config.yaml
n_mels: 40
hop_length: 160
encoder_activation: "gelu"
text_encoder_positions: "learned"
optimizer: "soap"
beta1: 0.95
Rows from block 2 of the text encoder, named by matrix and row number. Rows with one number belong to one neuron. Each number is 128 + 24 x the weight over its row's rms, rounded and kept within 0 to 255. All counts start at 0. After the name is the row's rms in percent of the matrix's.
# fc1: MLP up (text_encoder.blocks.2.mlp.fc1.weight, 1536x384), inputs 0-127
# fc2: MLP down (text_encoder.blocks.2.mlp.fc2.weight, 384x1536, transposed), outputs 0-127
fc1.323 098 [103 153 144 107 151 100 155 118 120 173 113 154 133 122 111 131 122 125 153 159 177 107 153 165 143 146 102 136 117 129  79 111 104 118 163 116 121 108 117 137 129 193 124 127  84  90 129 105  99 169 168 145 154 175 172 160 131 149 144 139  77  89 103 101 177 104 115 130 111 136 134 122 107 108 133 143 142 141 129 181 142 131 121 118 141 125 136 121  87 145 138 115  97 121  78 122 124 125 149  99 108 107 117 168 148 148 166 103 123 112 118 126  87 113  74 159 142 162 135 113 131 122 174 123 101 146 140  76]
fc1.324 132 [136 123 160 141 115 112 150 105 130 164 152 113  97 156 116 112 102 161 137 109  93 128 154 147  87 151 133 156 173  99 126 161 134  88 118 180 112 122 133 133  81 124 137 154  99 172 129 137 153 140 121 149 143 137 134 121 118 160 135 138 133 105 147 104 164 120 127 117 111 136 103 114 109 132 139 107 159 112 135 178 127 124 156 108 121  97 106 145 149 161 132 132 116 141 140 161 105 172 150 108 108 141 118 144 158 111  88 155 123 128 125 134 148 126 153 112  94 125  90  89 109 132 148 159 126 122  79 176]
fc1.325 044 [175 147 111 141  78 136 176 137  93 120  99  74 148 110 133 153 157 127 129  97 121 113 121 106 166 140 129 130 164 131 147 165 124 120 117 118  99 167 180 175 108 135 106 129 165 139 101 160 130 119 170 155 128 137 122 146 102 197 125 158  87  83 117 134 128 112 110 145  89 155 140 112 129 146  99 110 160  87 118  92 127 141 115 187 151 151 118  99 122 152 163 136  95 117 139 122 123 155 109  77 149 116 148 131 129 119 147 141 120 106 126 139 113 135 133 101  91 127 138 139 131  97 105 122 110 134  98 127]
fc1.326 097 [135 149 136 174  89  81 129 101 109 132 136 142 140 154 139 144 131 105 118 118 124 155 123 107 125 116 105 156 168 134 109 105 121  99 169  69 171 172 167 140  93 137 133 114 100 120 141 167 122 127 164 143 154 146 165 132 164 147 112 103 154 159 118 143 136 149  80  96 150 109 141 132 121 155 155 159 111 146  87 125 102 135 150 143 130 164 128 146 103 130 134 138 117 157 155 106  89 144 110 155 111 116  97 173 136 143 109 151 103 148 118  92 129 148  99 141 138 121 120 209 130  97 167 107 144 131 125 151]
fc1.327 049 [126 121 129 119 126 103 160 160 154 104 176 145 170  89 123  85 108 134  94  98 119 143 124 131 154 125 135 149 117 146 150  96 153 151 111 100 137 151 147 131 155 130 136 116 129 150 158 110 171 132 145  95 145 136 154 125 162  76  96 128  99 123 129 120 177 109 120 148 143 140  99 120 128 151 118 120 117 183 128 173 119 160 132 139 116 111 115 133 103 125 124 109 151 112 106 127 137 132 151  73 101 116 118 101 132 187 132 112 144  95 168 162 144 145 117 133 131  89  99  82 127 167 141 141 126 131 165 144]
fc1.328 053 [138 168 117 148 134 126 152 151 125 119 146 147  83  67  94 147 143 150 144 150 156 137 110 139 119 147 162  91 115 110 104 124 131 162 194  75 149 177 155 127 106 110 116 119 123 111 109 126 135  80 143 105 146 149 150 123 143 110 135 147 130  79 117 137 109 152 128 140 175 149 105 104 111 140 151  76 156 128 125 159 119 101 128 149 128 124 121  85 131 110 177 136 125 145 130 139 128 161  93 122 145 142 117 142 133 107 166 157 136 109 139 117 164 105 117 168 161 101 123  98 121  86 135 130 138  90 117  83]
fc1.329 136 [ 89 147 117 133 128 170 119 108 149 144 136 144 107 117 150 148 114 142 125 129 150 115 119 115  81  94 137 151 180 169 102 142 109 107 106 130 173 180 168 137 113 146 157 116 109 141 114  92 111 139 123 142 146 123 121 112 177  99 133 168 133 134 162  84 130 123 133 117 103 122 137 147 139 114 124 150 184 137 120 130 102 127 125 107 135  92 107 139 132 105 147 131 116 106 125 120 143 121 138  97 143 111 136 165 148 134  94 126 131 132 149 160 131  96 114 102 123  93 107 144 129 133 150  72 150 106  95 142]
fc1.330 091 [124 160 119 140 145 116 159 163 129 166 151 124 125 155  71 133 120 161 126 168  95  87 183 136 115  75 125 120 139  97 162 115 139 106 128 131 126 139  80 143 115 118 126 175 112 144  92 163  75 126  90 149  87 128 143 113 130 111 135 134 115  84 129 151 144  95 112  95 123 138 126 115 137  78 112 141 116  95 113 144 117 158 181 133 118 139 175 106 148 146 141 108 170  91 107 124 149 147 157 148 106 114 109 160 149 125 120 105 114 141  84 110  90 130 125 124 121 136 121 104 151 126 130 131 107 147  88 134]
fc1.331 141 [164 175 126 109 120 176 105 131 136 107 105 102 137 105 130 152 110 126 155 135 140  98 121 141 139 143 161 103 137 138 100 174 127 129 178 142 119 114 130 143 126 121 128 121 154  77 137 139 168  61 115  99 121 129 134 134 122  88 144 106 144 119 145  85 128 159 133 109 144 152  96 136 150  86  95 159 138 146 140 108 103 105  95 107 153 125 118 111 161 165 108 137 134 118 156 133 106 177 152  80 152 155 123 117 105 122 145 128 146 112 136 134 140  84 143 120 123 124 146 150 141 133 136  86 122 129  93 108]
fc1.332 094 [150 119 155 142 136  69  89 116 148 141 118 130 121  78 103 117  98 127 112 107 111 118 166 106 105 141  78 117 186 105  83 111 125  74 125 167  92 142 113 148 109  85 106 106 122 149 143 139 117  70 128 112 125  98 142 135 132 174 150 169 110 171  99  93 103 132 111 163 121 120 111 144 122 120 161 119 137 114 156 149 151 126  74 117 123 163 112 111 133 128 104 166 153 115 109 125 137 127 151 127 109 162 175 118 101 163 118 144 123 111 111 144 122 111 150 139 137 117 144 118 131  92  88 154 118 161  98 131]
fc1.333 049 [133 169 139 122 113 106 105  89 126 190 139 127 158  97 119 120 110 138 115 143  89  80 156 119  75 132 151 100 173 107 142  97 144  79 147 128  74  92 105 111  96 134 120 125 127 106 120  97  97 131 136 169 119 105 151 160 110 181 136 135 139 161  99 120 119 115 126 164 116 135 144 114  97 123 149 152 111  79 125  88 125 153 100 147 152 143 110 119 138 149 119 135 116 147  93 116 142 142 164 110 118 134 153 117 128  97 153 106 116 128 125  81  92 140 135 102 101 143 152 159 143 123 110 114  97  87 100 171]
fc1.334 048 [131 141 113 145 133 143 159 121 142 104 139 127  92 119 134 137 153 133 170 144 126 155 116 143 131 120 143 102 138 134 106 132 145 149 111  58  80 168 144 140  90 146 144 100 167 164 115 129 159 157 173 131 136 132 119 130 141 151 136 149  92 139 159 115 119 110 123 178 142 143 131  96  86 104 101  98 184 106 127 135 108 129  90 140 113 133 116 132 151 129 140 168 115 101 118 159  97 189 102  72  85 105 182 131 108 115 122 143 146 128 141 158 130 114 142 114 106 134  75 124 141  99  98 111 118 161  95 147]
fc1.335 059 [125 162 102 146  95 115 150 140 148 145 134 126 139 113 143 127 158 140 145 169  90 112 105 108 147 130 142 153 131 124 145  92 151 158 128 111 109 192 153 126 109  93 143 115  94 106  98 117 111 122 132 147 126 110 157 126 146 126 141 122  99 160 131 145 147 104 112 141 124 133 134 132  78 148 123  79 168 146 147 152 129 102  94 149 102 128 128 179 119 130 144 116 111  99 147 128 164 168 140 103 100 137 147 133  96 168 127  92 178 137 145 172  81 116 149 113 102 136 117 127 144 142 139 109 129 122 166 179]
fc2.323 113 [158 127 119 146 102 154 115 141 147 103 149 109 113 126 138 116 138 144  91 117  81 146 147  98  87  97 140 133 147 135 174 154 167 142 122 104 140 126 126  92 137  55 132 120 171 131 135 152 159 118 108 111 109  80  91 108 136 106 116 131 173 172 150 159  79 143 153 142 123 107 105 143 138 160 106 101 105 120 140  91 139 113 146 133 134 136 106 138 155 118  94 164 150 130 158 127 130 130 111 156 139 123 147  93 140 108 101 135 149 146 135 147 190 152 154 125 126 101 138 156 157 143  86 143 138 124 138 171]
fc2.324 130 [124 144  93 122 138 122 133 147 135  98  82 139 152 115 148 139 135 103 108 147 144 159 109 118 150  89 129 118  55 131 153 114 116 144 131  70 167 132 117 123 212 132 117 111 156  86 147 104  94 116 123 115 123 133 124 118 127 114 136 105 128 151  96 154 102 155 140 157 150 110 157 125 154 135 115 163  99 113 129 111 133 131 124 150 128 156 122  86 107 109 108 118 132 136 114  95 137  98 114 145 143 125 140 118  93 127 146 108 132 119 143 147 103 148 103 137 142 117 158 175 124 106 114 124 134 140 157  73]
fc2.325 042 [ 77 132 158 102 171 151 118 106 142  95 165 111 139 157 116 135 138 127 115 153 152 143 143 119 129  91 179  79 105 137  68 126 124 133 133 118 123 108  91  97 143 109 135 108 121 185 155 120 120 148 100 112 133 104 144 110 164  81 117 100 166 147 157 123 160 154 123 115 159  87 100 142  96 107 129 155 117 156 175 131 119 116 117  84 102 101 106 159 143 110 101 111 111 118 131 165 141  97 118 137 118 105 106 112 129 114 150 121 148 124 130 133 101 118 142 142 151 151  82 131 123  90 116 102 152 116 125 126]
fc2.326 104 [120  91 120  98 147 159 118 164 128 116 104 110 134 109 125  94 125 150 140 117 124  98 126 120 105 145 154 103  69 117 163 143 153 164  65 174  75  95  91 138 143 129 123 148 157 139 118 104 112 131 100 109 100 112 125 145 107 126 142 148 128 125 156 114 121 101 164 156 109 140 128 106 123 126  92  61 153  88 138 144 129 110 105  97 132  84 124 101 160 122  93 122 107 112 118 143 131 114 155  82 152 139 161  89 118 111 140  98 154 106 153 149 127 141 156 132 125 116 122 101 133 138 126 167 113 121 125 141]
fc2.327 050 [154 130 125 139 115 150  96 108 134 130 127 132  77 155 141 165 132 160 142 151 139 113 133 137 119 135  83 144 144 103 107  93 142 135 146 134 107 166 145 100 100 106 121 167 122  69 150 124  92 128  92 182 123 131  96 117 129 165 141 130 113 112 129 159  62 144 136 121 105 137 125 136 127  96 136 128 143  99 139 100 110  73  98 136 129 140 161 147 122 137 129 130  95 137 138 140 148 147 123 164 104 128 119 153 138 117 102 122 155 200 125 113 152  87 107 139 117 129 158 183 133 117 129 128 126 160 103 130]
fc2.328 059 [117 106 135 130 135 119 112 109 137 106 116 115 143 150 160 105 117 136 128 104 145 129 149 120 118  93  91 161 159 144 156 145 141  96  66 156 116 111 140 143 152 154 133 113 132 141 142 147 114 174 105 137 112  86 115 132 108 140 130 127 131 153 126 150 131  88 132 115  80 100 144 129 132  89 101 192 110 136 140  98 118 151 126 124 123 133 145 169 128 138  87 101 128 122 116 130 118 112 165 123 117  84 144 121 122 135  89 107 117 163 100 131  73 137 143  96 108 160 109 151 124 153 129 130 103 162 140 186]
fc2.329 152 [124 128 118 131 121  88 139 135 109 119 123 144 171 151 129 116 139 145 130 118 108 151 130 144 132 124 122 100  54 101 170 124 162 143 145 104  94  76  76 113 156 126 120 150 135 130 139 151 147 152 109 137 107 142 151 156 102 176 114 108 123 144 104 175 103 126 142 155 141 118 120  97 111 120 116 120 100 140 154 158 131 124 134 140 138 178 143 115 148 140  99 112 114 148 124 153 107 138 117 154 115 132 115 106 115 116 136 144 126 112 113 123 126 171 119 156 135 152 135 143 120  85 131 166 134 151 155 109]
fc2.330 090 [122 129 111 129 143 134  98 114 135  81 128 124 150  90 128 136 143 135  90 112 160 139  87  95 157 154 148 102 109 128 113 134 100 123 105 102 133 108 111 149 145 127 143  74 161 153 168  97 158 137 124 157 178  89 151 148 122  96 110 140 148 136 115 141 118 119  90 160 132 101 110 128  96 133 106 127 114 152 148  80 136 124 129 131 122 144  93 111  83 115 134 157  65 136 108 187 150 106 135 122 121 135 143 149  83 117 136 134 187 103 163 158 137 155  99 141 140 106 174 175 107  86 147  99 145 108 146 120]
fc2.331 148 [ 92  92 129 129 154  74 166 112 115 155 147 154 132 144  97 120 131 121 106 141 112 157 130 115 128 122 102 131 136 131 142  99 143 127  96 122 149 130 148 127 123 135 115 156  98 161 121 109  73 168 134 141 113 118 149 123 132 164 104 112 129 113 108 173 144 103 116 147 135  96 146 102  95 160 162 104 121 127 106 154 136 164 141 135 102 136 121 136 110  94 159 112 112 132 113 123 137  86 135 160  95  97 138 133 133 153 107 115 120 130 135 105 129 166 137 134  99 137 104  92 115 116 126 151 142 115 170 166]
fc2.332 114 [147 123 106 104 119 143 120 140 209 132 126 137 142 140 148 106 117 118 126 158 171 122  77 112 135 116 169 104 120 127 126 121  86 118 129 169 134  71  90 134 161 152 109 127  94 105 105 109 124 146 120 119 120 172 103 123 133 118 130 102 144 121 127 153 190 140 153 141 144 110 153 140  74 148 137 102  76 164 120 138 136 121 132 114 136 150  86 124 136 121 177 138 120 115 178 126  96 118 133 131 150  96 143 112 170 119 100 154 155 138 161 139 151  99 114  84 162 141 139 142 141 163 100 157 148  87 133 164]
fc2.333 046 [143  96 114 137 129 133 144 147 164 122 131 145 127 169 116 111 152 114  89 126 181 131  96 147 139 117 199  90  90 151 122 160 117 158 125 146 182 109 110 157 138 125 119 112 142 144 104 145 135 126 151  71 124 142 121 153 134  94 144 116 134 145 146 110 167 173 127 108 166  99 139 157 131 178 114 136 124 138 113 108 141 142  85 117 116 124 118 151 155 117  94 144 116 135 138 120 115  92  93 151 149 114 122 132 144 118 128 176 126 123 137 163 122 138 168 122 190 175 101 128 103 137  85 123 148 113 103 100]
fc2.334 039 [138 106 164 122 107 149 126 141  97 123 154  96 149 142 138 143 130 139  98 127 150  91 170 110 150 108 116 129 140 133 114 114 115  94 127 150 152 135 124  96 158  96 119 168  91 126 146 142 118 128  83 129 138 108 135 113 151 155  99 108 126 110 136 159 166 157 126  97 115 106  80 164 138 149 103 173 101 114 166  91 143 113 148 115  93  98 133 149 125 123 106  79 117 152 166 127 187  83 126 150 155 107  59  99 130 158 163 126 160 133 113 130 114 118 109 140 144 107 146 169 137 119  96 127 132  90 131 107]
fc2.335 046 [144  96 167 134 148 180 118 103 111 102 126 147  87 155  98 152 139 133  92 112 185 114 182 138 157 136 142 161 120  85  85 126 158 118 134  90 150 142 144 121 139 145 107 150  90 142 156 136 143 161 131 138 133 110 132 118 134 141 114 142 101  88 149 172 103 194 142  85 135 164 128 155 132 135  98 154 117  79 135  95 111 114 122 124  84 117 138 118 110 105 140 108 140 130 126 123 171 107 131 138 106 115  92  86 134 122 169 129 111 159 122 129 147 138 112 105 108 142 149 137 112 128 116 161  93 119 104 104]