{"model": "contrastive audio-text model", "encoder_drop_path": 0.1, "encoder_widths": [192, 288, 432], "text_encoder_causal": false, "text_encoder_norm": "layernorm", "text_encoder_activation": "gelu_tanh", "text_encoder_inner_norm": false, "init": "small_normal", "optimizer": "soap", "beta2": 0.999, "max_precond_dim": 1024, "max_steps": 4500, "weight_decay": 0.5}
Rows from block 8 of the audio encoder of a small contrastive audio-text model, named by matrix and row number. Rows with one number belong to one channel. Each number is 128 + 32 x the weight over its row's rms, rounded and kept within 0 to 255. All counts start at 0. Numbers have three digits each. After the name is the row's rms in percent of the matrix's.
After each channel's rows are labels from the 100 clips, of 14976, where the channel reaches its highest value: "top examples" is what is common among them. Only what is clearly more common there than usual is listed. The data: read English sentences (LibriTTS-R).
# convs1: first pointwise conv (encoder.blocks.8.convs.1.weight, 432x432x1), inputs 216-269
# convs3: second pointwise conv (encoder.blocks.8.convs.3.weight, 432x432x1, transposed), outputs 216-269

convs1.48 113:142117106157149130130220157164165135122141163079119098187134168152114108150114131190127165094132132127147104146136122168152150174110127118157164154144170110150188
convs3.48 111:138123122171104150107121143162088092107105129127071130163092075174146058137224087084135175113149096145116147144104156143147113147144079099171085113128119155115100
top examples: voice: female; the word "he"

convs1.385 087:093101167146124137122142142175152110081137141114094074107150194107124150119119102157149151168222132195204063086157156130188139149135123129140154137125095101119087
convs3.385 084:168100103094121127137114159089138090099127154159115201139131148131112100103149150120138143099192134148126122143130134156086160118137150109120192135138160161143090
top examples: the word "she"

convs1.283 083:162136109167135142148086062126169147144135096150138095131141133126106169119103118128082097114174106105139086120121130082116128122162147147063140161123124078076115
convs3.283 089:126149131117129102110162181049170123109095109144171118129140093156122157137134174102127128132108207117135140094122146090106132134101145121119148091108148091085170
top examples: voice: female

convs1.128 114:198154116151138084107099142130130136165082150133137152129122176137090109151118154146126118167136125096150149169186204169157131094117147090091113104105142092142132
convs3.128 118:079128127083140177218146125188056163120196145148130153151134161089074169144092160126085132113150101118193139117117082136202190142083122122126093175104151188132135
top examples: the word "she"

convs1.396 083:125094168073114140189148094102139122065115123095061106076155188150097163123107169182103149113095141176118125087112142110095100212120084150154087175143100141144126
convs3.396 083:129124124154144154141069161100122114142139110146143120167177153144136149108160151180154101120127135119158143075181132137138113126123150148150142132122120171081172
top examples: the word "was"; the word "she"

convs1.374 087:113140139173110097090161144119183101107104101140135131148155157165156130188135134179144124132141137203050116234048079133032099116133126091153137084094166154042129
convs3.374 088:171144150139073119082126117100176178147164131091062075119199116054128099117120152126123083162083120136133131135121127152144134127106150104192148126102149162134156
top examples: the word "it"; the word "was"; the word "if"

convs1.377 139:059140136143149165087181104121057155151158083149103124123187077107165176115127119094127131190109064134173132112120173129118165104095114087126096145112108117105146
convs3.377 140:137134117151126107124133079139055092125117128121100155127125088089082101083187123137129137150148097165127108130142057131119216104128112180125106081136127142082029
top examples: the word "was"; the word "she"

convs1.341 097:098118106107135129137142125083115094090111164143100218080157143115126070114122143134127144123145124199154130121071135201097159160134067094102121188094109168146100
convs3.341 089:165099117150117097127135130157214168097155104124126060137141096099149127096123151134097126128099143121091171132117126140109086074149101113162152121132176183159203
top examples: the word "is"

convs1.105 091:127113119031110150113137129111116070156095114115125145124115107144125133139161210127170099120101140141115177113144176125155103114144057147130116156106117130103118
convs3.105 098:145102124146069129098163143137100074076120150150151127149095128128081106093093075081129093143125106107148086095105136154143131154165148108139092066142047103104123
top examples: the word "it"; the word "was"

convs1.155 100:138153137080130140102166047102110166255160196161113144129106125153148193129132140136140163114147114170171133095120054066119115167105180095135127132122093114110150
convs3.155 097:132122115107100101165171128140106051133170124118147157134131137116130206088120144164166151119099115158121099091060150145133115154144121131099118110117119129152199
top examples: the word "and"

convs1.272 093:098176125176145080082122150140107138110150113154142225135074151124151128138138117118146131166133132134155120137166118104115104165120144089148103086058132107115138
convs3.272 084:126159171114111117111153105126104157121184090128065176149104158140119152128157118139137109099179048100114127094158066078244112074168116099124077138130137140090159
top examples: the word "he"; the word "his"

convs1.184 106:085125150153132123137092173118141121086138158147163123104123135113060078102130097145139114106110173071086152189180168163109138058115160124135128123076131129068116
convs3.184 092:160148183134144182146103114145153123157142119136180113140040193197143059143114076089062143171123154093071073110159130146126059166179112109130097178131147136075164
top examples: the word "but"

convs1.3 079:179137104114133110148081084120162152108095100093110169141172094074143164122155081144102167171058104136107159102120142156205102146157113090087135125105191080149066
convs3.3 076:124174157175188106113131140131138151104116136138101135126138137143120102113116096158213139088067120152143128151126136178114128098079106092168105103177093136129106
top examples: the word "it"; the word "was"

convs1.173 108:115149102110112143133120151151156168057102185125064139135131132126139122112154091111097157064136095103100110125103122123145178174134146105050171130156151107114141
convs3.173 102:107137090122101130084151105158134142124109124128122086110052187123116113163105115096094166161146160058078161117142168109117165154144132142159054135176148110177129
top examples: voice: female; the word "it"; the word "was"; the word "is"

convs1.253 087:173147118148094122088172110114076081144134110157136157124145195070130127108154120177162138161121098186180173113133126058072063110130159179102138139125141098075107
convs3.253 094:064167150130154115115087123101123147091139132090183122080124131109071127131163139114118118112121141129150144172112130096129092061200075149138108129125140145084101
top examples: the word "is"

convs1.416 100:179098090184141123152154148140146075145147199070060152109094133109101095111121122134116152098093066101106169092114151071157060175125115090127136123169119197085121
convs3.416 107:145167157093140157095159107097082165178072077117149173091164133099117141121129121125089130110147212073172079206172053128178145141142114098126158126136190088150091
top examples: the word "his"; the word "is"

convs1.255 100:139093118109101101098122180124102164072114174095139157147080124108152108140146112120111154077174110072043167115131126200165101156112159111185090176148144140070173
convs3.255 095:112134146085124105130116108123109125126128171127142130141080196096203201101112118149144080121127085130120151118093147134155073140170110180176119153137093174082143
top examples: the word "she"

convs1.68 128:134107128143117083155148084159149095101155144115171123157102119121112104150070106142105131141143131108150184157128103124105135142131130138140104247150154139111108
convs3.68 124:139113147095115133045095148155104136129161108114104117090170148190121068132147115131109186135156110176149079173078157099135126181179141092132104134112083040071140
top examples: the word "she"

convs1.347 093:087132130072100085222186103118163202080109074104087122084080143075110137123102117090196139125184115126158167149112027154154125125162189117123075088118153129145054
convs3.347 087:152158164133107072098098192130142153125108192144083065173146111116112163092099112170030154125115122192178145113137187154098114123126128191113107097138095169107142
top examples: voice: female; the word "she"

convs1.132 106:152102127139133163123089088136201133090124133057161151140006113126122113163085213139087093138077148138107129168067155112142149108157130115162095140206174161119116
convs3.132 116:126090109100096129152153207155111215109123114104109190097133116180125176153091146104124128154128139100124057160105164140115232143119163103083176050131099049132101
top examples: the word "i"

convs1.398 080:109112140106151141158078058094120123105133106135105241126129102103104070166099069158111096139182119199166113155153142082079096102166062133084113165132138101137096
convs3.398 081:123140076118178144151182089124135117106143108076109111130121136138115099116096177148075097181123107133176140072122128134117142077115113121131137146176139075140164
top examples: the word "i"; the word "you"

convs1.224 097:131133113122123170131126153150113207146143081154114209140110132151117119127113175150094163099142103197114076165114116127082076129138159121147104109166133102162161
convs3.224 105:179120165156096163075050167078123089111092143160130059139125149179097132135149139153175113144142117131173123152147186131105120168105143061121113101146129040095155
top examples: the word "it"

convs1.217 101:146116149181118118148139162099099164129139042141154137155146135073173130140090179157194136123150108092151126090124121119198107134155124068128153102112152146102139
convs3.217 100:185125135194104123123121125119070072114116152112111138146144188144114121099114149102047173100144136144118144075125115054135115147114123131121105050093137150175135
top examples: the word "said"

convs1.431 108:139102104088163133166066205125117130168160071126153047190151137108080153120115118148085137127155177166164129149144130137126131137114147127140124090137163138158103
convs3.431 105:104112154096129123130081156107106106146188080108096106112099104133077068110125126123146199133087138179062099113127125158123113155154157111111114131159121114102154
top examples: the word "said"

convs1.250 099:066071112114134149169098147122142082190154130140096162045091128141173154129152077089113157180085075079115197149156119117146129130113094183170152103158105159131081
convs3.250 085:095088144122147111111130086145159152110130151078120149181066144157138130126135225123093114126136163135186187107177099141191175113159087160099154087107096128139145
top examples: the word "was"; the word "it"

convs1.290 104:171158154139094149058115116125111091085108125146121172136089148116118161161127102179079120121164196099139156137132125112092156135119090113065127130155068148116160
convs3.290 094:171116109129077127141113139154094157185141125106124080117165116139100096122101159107147116172177106114182130124136124114123129122156117076120112109168140134101189
top examples: the word "you"; the word "said"

convs1.364 094:115122174097116118178100177178089084157145130116093133105167123124163136081211173079049156109168085089112101127144174075170158151088174170107062196113080144107155
convs3.364 090:098114134111079118115121126139118138119093105092139147143175109159102058116103127248105115085167093117075113165129092195133120131089113102127169140148134167103096
top examples: the word "you"; the word "yes"

convs1.149 088:138109133035126165091145120131138110096141062082115061115145098123109136116146180129098112196135134109130097112161164139085104152158129137135111182124133146143132
convs3.149 080:113156184113148149174146104151131143139172115094148119168102172063129109165099129122186120130120199189127116166186129180120176144105124154143115138056154092063146
top examples: the word "said"; the word "she"

convs1.122 100:170086072151128145100110070111074142176102126136118112107053126176069117143136126131163155128148094148139186153155118164137118119163142187148131134105155125134099
convs3.122 105:129116125145128130130143166137177144096094094070146167132101133197098142123150140139115113146083115079146146116114108145079092119172125062161141142082138115178147
top examples: the word "the"; the word "but"

convs1.11 115:105122132111170160137156128112190097109133099124150145137186120144157079143093086151141155128177113123161118122150146142139115171136115123136122154144144102140107
convs3.11 103:147126119133150067065125175053127121086132163137160144098157139123121155099095143209084157157155158208151105183155137108094105173091110142145162090135141130112093
top examples: the word "he"; the word "was"; the word "she"

convs1.185 113:198142127189126111115179080130141143171145133175092160097084123107079144145185013145120113108052129137077166059140174150144119093103048093122127124155071093166138
convs3.185 102:133189099118169110111039120131170093098136104148137125147095165108104143142171044202137165172122059126161091188087124144140106133169146120120088183121157121137107
top examples: the word "the"; the word "but"

convs1.288 070:107153149128167188140105128106159132133143109111130148097164188112195159134143075119100180155194100147148133094119142119142108120166176105133160130159147150170092
convs3.288 068:080126121141180156131068092143135132145141185095132082159101136093097176134132094088118150144112125181116104116153137106181126119096148131091086141095159091112134
top examples: the word "you"

convs1.427 101:141124162142100181136186087076135145141166122162139072176128131148088133115101116088100155137113154163095138151124131132131150115124214127097136187147108141094125
convs3.427 110:131092162101162124099138130179133181178112127149248168081104152121134118097146174195102136155109220151091160195091134099122140189166128125112136178126122147081137
top examples: the word "it"; the word "is"

convs1.15 086:111132073151153124117179144166128166134104085128161125160118107085097087088127161133111163114158095095134142160109122124156061172146126151094102129185053070150106
convs3.15 108:113124117106158070181137126154134132096139059139140123145124148175133128090160153157137162062125119091186125130127124160106083129089159081130151128136078103127088
top examples: the word "his"

convs1.352 095:082128109158102113197166098117116159144129087129168140143131159126088124151117149100134151096200133129107118109115105160182124113149123098123081141139129111012136
convs3.352 095:098159100150094127149178141164094112093134135113000067118181073134066124136086024124114069123169091195210106112148110108152137115107115140089085130144166077109143
top examples: the word "it"; the word "was"; the word "is"

convs1.10 101:171163156101154126156116150142111099122099160077039092123105145138140153139115158106108121144120129125137118150111137153141088134129130133112139094169155197031156
convs3.10 093:102092121065119126123121128111079147113116110126173159106140097085108122093100142144074117169074072130091094165164104158029133125111083108139140126122102141109120
top examples: the word "yes"

convs1.230 087:155159158141134131159091152105107089133170149126148022086128136175149122146069155147111155171105138116097176200084080161081156119153120119110130124136194159118121
convs3.230 079:181120101094135175105089117079113129195096154088183111117117105154164197155105130054172122151085106104148069119113116078078095133154116178079153124124160126097098
top examples: the word "this"; the word "is"

convs1.141 115:172176147184137141143167162067141165151097119119110167130194154078110162107204122118085136103142135092144114062107144100188153127144162155114139137102123094089076
convs3.141 115:187105126174154150115153132113107120106121125180135142096164144128146111138134112072088113097108146142089132096100123135108088146100127111146172161130188090160156
top examples: the word "yes"; the word "said"

convs1.159 096:147129149101100080063124118141143127070083111130118153141123113130084071108080158137131109069118124158145168130103103192169157091120156082105118124143131177128082
convs3.159 098:152164152176116123107141093114107107118133108072096129114173148104123136139118067099064123133073120114081124150122175110161165116147118103139143117104143131126163
top examples: the word "said"

convs1.191 090:101140158157129101199123086130173165166099120147129093147099150131144100106179150123165197127096131142095084146136102182184098154109143186101106056165142098129168
convs3.191 075:157104146055137147050049115151204104096079200150167111107151129154104103107109168173117125113164181151170157166154176089134133177147138162107115096125145117171135
top examples: the word "he"; the word "she"; the word "not"

convs1.133 093:052141108105126118141090143086147174091089147082176091133130109167152151140148151169105122112151124182140098121108166129159175106131128071135178087103120091136080
convs3.133 090:106162181156083140107116109154102156105124140167124116148133074122113144147157152087102110138120090173159113105120153153133080125114088131118117146131161110205200
top examples: the word "it"; the word "if"

convs1.386 101:099138086089129154152136117076095084142137091118101232104157144090164152163165153078093130130113078102133067079137106098106090189123127078142136148108127110132075
convs3.386 098:109126091087144165138016157171145206136116083124154129131191121096105194140130124162186156148073149071145106156133131171120104149108095126130191094103145135176132
top examples: the word "when"; the word "you"; the word "she"

convs1.303 080:183129126164152111136194138139109144221087137152129143094157142116120157136123069163133117106074057141122129152127062090097169187092156105091152079121102123072131
convs3.303 077:110132113128114116117086106135155099157096161079158073106130125134107167181147134083125112139147136168090111113150078067114127131076122154133118119137156141152113
top examples: the word "his"; the word "as"

convs1.294 092:088173117109134135141144069154113102180100098125122121136181124158088089113173078107114134098088149121129136129166128142065192131146136142118151124121138130188142
convs3.294 095:082112081100095159197182087096109073139183111094129154172143154091188113071106142127121106145196118085101151170178128143040129101137136142163164156145147107094136
top examples: the word "was"; the word "he"

convs1.387 120:166085142050096180112125124105142142118126141128121164171118177146112114130113081064081129072163133101108093158113131161115094111143187112060072146096182122089119
convs3.387 124:100140123091150086098058154177047140200127102097123165070155121123163120111107151191130120166173145106140128141149084179080166099118111131193099128128172144098134
top examples: text has "you"

convs1.356 092:115084123130102176127100089110053064162165100100094111120135152068110117118068133105056118096168140116115096124075082164144142095100129144183159084147171162091087
convs3.356 079:116097131116123108201122160146119197113143141122153129154177118043151091129114191079199118143087176101114165122136166107092199139113129107177096149103177106145120
top examples: the word "the"

convs1.286 104:144152114049112110175069205116111141167107105148118120160117096171097121111157160154159104123093155169132203149110138165140043103116137127116114079146111108189120
convs3.286 117:084179142077092159173115141148088152145124156092089147152204146163139080130107127161189162131140089192197127098099151104089114122134122145148085078097217111142122
top examples: the word "it"; the word "was"; the word "not"

convs1.158 085:111167113176150084133146120139107157033138148136128130126100089120180098179102146170095039147140115137132142149136116054089162146104139090113130149138186136119131
convs3.158 090:136145093138172112109142128145155124133157110095098134023117096149150112123101148148140123180131097139114120182212134087138120131150099075081099109092130148130063
top examples: the word "she"

convs1.205 078:163138080139117151137159126100112162095130140091106142114131152095124131095098149097108158099169135157081115094137132189118180123115074155061154136151144095143107
convs3.205 079:154122126126134183146130124158115115084135137070119119122175177152107105158118114170168126186131141137172173152080135106104102160141161101130100134137124104125145
top examples: the word "his"; the word "she"

convs1.14 093:182097159128113136093120149131137152152101117142098045102165113099086127144092204194139082153092132151186131129177140115197133150162172167079130119116156120097143
convs3.14 079:102109167132115172158164130189065105099149165120094065135130144155123107081113096146096096127155098100100109138102117142166120138130103149126082127191134115105126
top examples: the word "yes"

convs1.324 099:200145066128156127124212117139107150138099144155160066112118108163077155118113137156146117084133124055173138109162117094148133141112060150150129153180164133111119
convs3.324 100:137095081154139138121117176079097128120122178122089156155131124100077112123136130136104154107141134130143185118132132084109110105157131189152134102098158094155045
top examples: the word "she"; the word "he"

convs1.32 086:086131103185112138162119096142154139156120143099144103140094145142106157146143118114114062143136183150070161158106102149132132108090094130130101089131127041157110
convs3.32 088:178087128164160112101162101103133109119119170121148076108170145136190100162169168177112059114163089170117137085144081081064102142138105123111141134102160073123141
top examples: the word "the"